From a checkpoint of a small image captioner.
Model: 7.94M parameters, 48-pixel images, encoder arch vgg, encoder norm batchnorm, encoder activation relu, encoder depths [5, 5, 5], encoder widths [80, 128, 240], decoder width 192, decoder norm layernorm_no_bias.
Data: trained on photos with spoken descriptions (Open Images, Localized Narratives), 101725 training examples.
Rows from block 9 of the image encoder of a small image captioner, named by matrix and row number. Each number is 128 + 24 x the weight over its row's rms, rounded and kept within 0 to 255. All counts start at 0. Numbers have three digits each.
After each channel's rows are labels from the 100 images, of 14976, where the channel reaches its highest value: "responds to" is what is common among them. Only what is clearly more common there than usual is listed. The data: photos with spoken descriptions (Open Images, Localized Narratives).
# conv: 3x3 conv (encoder.blocks.9.conv.weight, 128x128x3x3, each kernel summed), inputs 86-127

conv.106:131135150113101143135164133112196128093149130086192131143153152160139119099138171128117136143104126096140158113120130131096129
responds to: text has "trees"; text has "people"; text has "grass"

conv.125:116132136117102118137124098118127110122112139107118172131106120153141114158099051144127135113135164107130106111091126145136114
responds to: text has "trees"; text has "sky"; text has "grass"

conv.45:112116131178135183138131085129137114120155158139138117141138146111105099125101169123106130172090128111129171129105165126126139
responds to: text has "people"; text has "sitting"; text has "table"; text has "lights"

conv.6:165164165107138146120114146123133102114129099161173149113129126134131107129124100146176096124105155086142128139122129162100126
responds to: text has "trees"; text has "grass"; text has "plants"

conv.103:155131098121156153114115076101084180119110175128145139157111161119142087157117102104093100147084118148146103107129145120099146
responds to: text has "people"; text has "sitting"; text has "standing"; text has "wall"

conv.95:129097189176131090154128115135082130120152101085113133141127145142120128172115144169140127144181117174122159113103142051090122
responds to: text has "sky"; text has "building"; text has "buildings"; text has "windows"

conv.11:141089103138116138118131106159121176105154123119143133142162146107129134167129124139125138142150142130110146129138118170111142
responds to: text has "sky"; text has "trees"

conv.113:115108138128132096109121112163144121144141131155143155113116131159108166197097098157131136113167146136107143130177183160104147
responds to: text has "trees"; text has "grass"

conv.1:122140153153114145111178106112122115118102147186133165115153105136142090141127171115143123134155158108129140142148101087105121
responds to: text has "trees"; text has "sky"; text has "road"; text has "buildings"

conv.102:101118112109085112097114124140170113096098126115138124097114133100119168080161107130180088112070134127120118110116134134122138
responds to: text has "sky"; text has "trees"; text has "grass"

conv.10:124141111100122125103137185137136112129184139167106125148204125131148150113128114132106135134098078100137109144135124137100088
responds to: text has "sky"; text has "trees"; text has "clouds"; text has "buildings"

conv.76:149077088099104086117080147127123126112114132164128134113142143120137115117121102116145111122123114132138165164136111158153132
responds to: text has "people"; text has "sitting"; text has "group"

conv.86:101114103109106123134130134136131099156135108126133128135103140100104139112156116123120172102145130120139116108120171149089139
responds to: text has "sky"; text has "buildings"; text has "building"; text has "windows"

conv.120:101135176165128118156132167118104112104128153164118143099164121163107147122126115135124144146110154099095159112116124164119076
responds to: text has "trees"; text has "grass"

conv.58:129094085117137128091180126143152118114116102125118106105108150104131113125119135139125178091113157167119153177153152124129124
responds to: text has "people"; text has "group"

conv.114:111164113144104171107158114095108136107119103152166122108131108153146127090130125111120125140107133109124123105123177111133159
responds to: text has "sky"; text has "building"

conv.21:110147099111142099133157097162140137110170152144118095167121170116086145122109157149119085113102138121114136126145111124112112
responds to: text has "trees"; text has "sky"; text has "buildings"; text has "road"

conv.57:121137094119149153169167117148090146118133115172112153171127141135131108112179149109097162117114096120117143126105096125143136
responds to: text has "people"; text has "sitting"; text has "table"

conv.126:078180129109121138125142141123097079128114086176116128136150121125176125114120144102098129083121125111132126080099111139140092
responds to: text has "people"

conv.65:130116137165154169119150157117078129108122154129077120118166152128162128105084119159190102115159137132160090120137128085109143
responds to: text has "trees"; text has "road"; text has "buildings"; text has "cars"

conv.100:155104134075110130138152147144128153122102098102120119149087101126131160124169105113159112133128143111108107124155086137120117
responds to: text has "wearing"; text has "man"

conv.64:127108127123134158128120142098115145137168145118110151102181155155109146081108110158102117155107125121113133133159133113130144
responds to: text has "trees"; text has "sky"; text has "grass"

conv.3:132109107131148097092130099151126097108114120128112163112130129139124106169122101135117115149134133120102163138110132098106152
responds to: text has "trees"; text has "grass"; text has "road"

conv.70:127147134121119143122150123137131123091110119133117120129141173199124122082134128155173066166106207105124104127108103164135144
responds to: text has "trees"

conv.42:126148152136153163132122104109125112122146123120108159139131151074140143169141125164135124161125114104134100126101100140101136
responds to: text has "sky"; text has "trees"

conv.54:107177137109117126096106140202154094139137132108135122116090123115116096131130177130159111139127136139095156091151128124109112
responds to: text has "trees"; text has "grass"; text has "standing"; text has "ground"

conv.107:149131185118120110150098141132126108135089113145112102100114099152116170128133108135143132109130134124165146110092106158103144
responds to: text has "trees"; text has "plants"

conv.53:133086100133128219101152113100129123101117175105140168121124125116082112103121127166102126129138125131125139103151121135095159
responds to: text has "people"; text has "sitting"

conv.13:112095125146137140121182131141121126189106142136096118140138139120077085122138129120136116152097119120133127127140120097113169
responds to: text has "people"

conv.5:104173089145110099097108113084143146077177119140101140119120154165103134116108103125153111143115105123113138156173115100127136
responds to: text has "trees"; text has "sky"; text has "grass"

conv.55:137136126129125164144110074119116123119118119145136131128094128163116114155149153131126099119136153111113173123079196104112146
responds to: text has "table"; text has "food"

conv.61:147145137102139156139175141106156135124155125111076184134123119193126117113098132127097119110104100146177129142109124137107139
responds to: text has "trees"; text has "people"; text has "sky"; text has "road"

conv.66:123138102109183108130150112124108110114124104083149162120163201127118158137158146095105119126104107133122135139134142133149097
responds to: text has "people"; text has "road"; text has "persons"

conv.19:134140115101122154192112133112137123147127140117148127096115174153141108110136163117153122092156140165137159095110151121120144
responds to: text has "trees"; text has "people"; text has "grass"

conv.68:114114133137173095177129150105123094084092142107112147099130153140078153164149096113080171083119124111096114202103140098145138
responds to: text has "holding"; text has "woman"; text has "wearing"

conv.93:117108106155078121135095162106146107116087163137125167125080153117101097089139115091089105108092110136136106113170138122124063
responds to: text has "trees"; text has "sky"; text has "grass"

conv.7:154155112137133094194146131134136131136091088126127122144106145111128085082117141152134110147079107088106139134143099156136140
responds to: text has "wearing"; text has "woman"; text has "smiling"

conv.123:115115130127099124123153101134112193137166113092121103161045103090162125136165099134136125094101086126109136153162097102137102
responds to: text has "trees"; text has "sky"; text has "plants"

conv.122:130157080122185139104133101149147113128155129127128144122144142121120126116117151144098102144118118138140162108164117122099076
responds to: text has "people"; text has "lights"

conv.88:112126158133143138133109109102108179131160138107092139190141141124094150129129158131136148105109154093151109114170106124122109
responds to: text has "trees"; text has "sky"

conv.16:157101122110092138135173151121180143080126211146122127121093149132111133141129189162106108160098107155135109125134107139205131
responds to: text has "people"; text has "standing"; text has "group"