{
  "translate": 0.06,
  "encoder_activation": "relu",
  "encoder_stem": "single",
  "encoder_downsampling": "stride",
  "decoder_activation": "swiglu",
  "decoder_head_dim": 16,
  "decoder_inner_norm": false,
  "decoder_positions": "learned",
  "init": "xavier_uniform",
  "batch_size": 128
}
Rows from block 6 of the image encoder of a small image captioner, named by matrix and row number. Each number is 200 + 30 x the weight over its row's rms, rounded and kept within 0 to 999. All counts start at 0.
After each channel's rows are labels from the 100 images, of 14976, where the channel reaches its highest value: "top examples" is what is common among them; "colour at peak" is the nearest of a few named colours to the mean colour under the peak. Only what is clearly more common there than usual is listed. The data: photos with spoken descriptions (Open Images, Localized Narratives).
# conv: 3x3 conv (encoder.blocks.6.conv.weight, 128x128x3x3, each kernel summed), inputs 0-63

conv.103,220,238,163,208,248,180,178,247,185,132,231,210,227,219,244,235,193,194,163,180,197,208,169,178,162,139,175,190,210,180,244,184,230,163,188,223,194,211,213,202,162,181,204,226,204,239,173,233,197,228,217,183,205,194,132,169,213,157,225,186,216,109,199,157
top examples: text has "trees"; text has "sky"; text has "grass"
colour at peak: brown

conv.74,241,199,209,207,168,214,230,165,202,204,214,232,196,191,168,199,195,207,160,221,237,195,192,262,238,217,237,177,181,182,176,159,235,175,144,264,176,208,168,167,163,191,222,181,211,135,145,238,194,205,296,179,184,189,209,223,217,156,178,206,192,179,239,229
top examples: text has "people"
colour at peak: brown

conv.38,155,193,197,163,232,156,157,204,195,213,219,185,194,137,167,181,169,187,181,189,220,187,213,191,218,268,224,224,170,181,213,239,196,246,158,179,204,274,195,267,184,226,189,183,180,137,206,197,226,165,189,194,245,189,193,206,182,126,145,233,226,155,188,256
top examples: text has "wall"; text has "table"
colour at peak: pink

conv.120,233,236,158,151,214,166,190,198,200,151,167,204,241,194,225,177,197,189,169,231,205,225,174,263,250,188,198,187,229,195,211,161,156,232,206,245,196,246,157,171,163,208,163,175,168,230,220,172,204,196,189,226,135,166,210,152,208,214,178,196,174,203,201,203
top examples: text has "sky"; text has "trees"; text has "plants"
colour at peak: white

conv.80,182,217,249,203,209,187,182,211,226,179,189,173,198,252,175,149,233,165,187,155,226,263,193,221,170,178,201,235,307,221,212,225,172,197,160,224,172,226,194,142,252,182,209,200,200,120,194,174,169,218,168,137,203,236,165,175,181,200,162,190,207,180,140,181
top examples: text has "man"
colour at peak: pink

conv.65,220,233,173,172,248,163,157,193,173,146,183,267,213,229,193,243,214,190,199,216,189,171,165,220,236,161,209,156,185,196,219,183,174,182,217,196,237,176,198,182,195,211,118,225,191,211,180,163,159,179,172,158,163,243,215,223,235,184,225,237,214,236,244,203
top examples: text has "wearing"; text has "woman"
colour at peak: grey

conv.41,214,200,155,186,179,159,207,159,207,189,229,246,202,218,185,246,251,198,221,197,169,199,250,205,198,201,167,148,185,210,226,178,156,179,199,208,229,206,239,129,187,161,269,164,180,206,142,185,174,222,211,219,196,179,193,201,212,164,215,123,192,254,145,223
top examples: text has "sky"
colour at peak: cyan

conv.119,195,203,217,180,182,226,140,226,153,220,202,181,201,123,198,210,247,206,199,265,162,147,242,189,182,179,194,165,174,188,185,225,205,176,182,202,243,232,209,220,210,284,238,217,207,166,182,235,246,168,201,168,227,165,199,200,191,191,178,174,260,244,182,200
top examples: text has "people"; text has "sitting"
colour at peak: grey

conv.6,213,241,168,204,237,162,205,165,179,147,215,178,208,207,157,143,146,237,189,188,214,191,199,196,197,178,208,164,186,218,176,196,194,152,208,199,246,163,233,251,157,172,272,237,197,210,194,170,186,232,196,213,220,209,173,197,176,140,184,210,241,216,165,167
top examples: text has "holding"; text has "sitting"
colour at peak: pink

conv.51,213,184,209,223,220,203,141,189,216,195,181,210,234,162,276,196,173,200,224,197,158,178,197,171,225,195,226,204,215,210,243,191,182,204,199,223,198,200,222,209,233,232,144,156,188,178,187,206,207,175,249,166,201,209,248,174,183,162,199,146,199,216,231,222
top examples: text has "trees"; text has "sky"; text has "grass"; text has "plants"
colour at peak: grey

conv.91,194,145,178,200,198,177,191,173,206,172,168,201,208,228,281,182,229,182,242,217,192,189,165,199,208,252,149,185,177,221,176,155,249,288,186,216,218,196,203,204,221,199,220,232,219,193,169,205,193,183,230,217,204,174,182,127,247,151,169,205,176,214,193,204
top examples: text has "trees"; text has "people"; text has "few"; text has "road"
colour at peak: brown

conv.32,201,238,179,105,157,187,197,202,197,164,154,245,229,132,225,233,255,218,180,193,240,231,196,242,190,189,209,194,196,165,204,265,158,220,245,195,200,169,280,222,208,223,171,176,210,271,215,210,174,206,183,206,138,191,205,183,224,195,176,187,179,212,200,195
top examples: text has "wall"
colour at peak: pink

conv.112,213,214,202,181,220,208,181,195,202,218,162,219,139,163,176,127,226,221,191,237,177,179,204,168,167,175,217,144,155,204,208,219,167,205,209,156,176,206,194,292,255,158,181,197,215,196,166,175,227,171,185,158,228,225,195,236,148,229,187,218,230,199,190,248
top examples: text has "wall"; text has "people"; text has "sitting"
colour at peak: pink

conv.59,135,143,127,151,178,152,204,153,151,173,199,241,192,247,208,192,228,163,208,232,205,213,187,196,173,196,212,184,206,202,225,208,191,174,185,213,204,216,218,182,247,188,233,213,233,184,191,185,245,177,170,193,198,191,188,185,191,195,259,218,193,203,167,239
top examples: text has "sky"
colour at peak: white

conv.107,237,141,218,214,219,190,207,135,208,198,208,207,164,178,179,213,196,186,190,200,174,200,180,206,240,249,175,225,179,199,205,201,225,218,218,254,149,190,209,245,212,229,222,186,201,222,219,187,160,270,210,241,217,192,212,236,198,212,161,184,164,190,265,166
top examples: text has "lights"; text has "playing"; text has "guitar"
colour at peak: black

conv.114,199,185,182,241,232,220,142,179,152,176,197,212,251,219,200,163,208,215,198,152,228,183,198,205,205,228,196,179,224,238,148,177,195,216,141,170,200,167,220,202,176,172,221,210,182,203,185,191,231,228,235,192,168,199,170,189,175,233,172,227,228,202,143,147
top examples: text has "trees"; text has "sky"
colour at peak: white

conv.89,204,256,198,184,197,169,244,186,202,208,190,203,221,200,143,201,167,190,188,204,173,173,198,233,272,266,200,208,207,178,196,179,289,220,230,254,180,221,217,204,184,282,254,169,245,227,162,156,196,153,186,216,180,226,180,157,227,211,248,182,207,222,199,197
top examples: text has "sitting"; text has "wearing"
colour at peak: black

conv.58,179,175,211,176,197,173,178,176,173,159,233,211,209,152,222,187,169,218,213,213,163,230,172,230,229,254,171,183,163,188,162,120,252,158,200,268,193,237,196,206,214,203,232,186,216,156,204,221,228,182,196,183,231,169,146,223,189,224,234,263,202,159,274,157
top examples: text has "standing"; text has "grass"
colour at peak: black

conv.108,165,180,181,226,151,201,198,181,174,283,181,182,176,161,203,172,217,187,213,226,215,189,210,243,164,158,193,244,205,208,151,187,187,141,203,206,201,204,199,236,184,166,215,185,220,170,215,163,190,185,219,189,248,234,236,165,213,232,170,205,201,212,214,268
top examples: text has "people"; text has "wall"; text has "sitting"; text has "table"
colour at peak: pink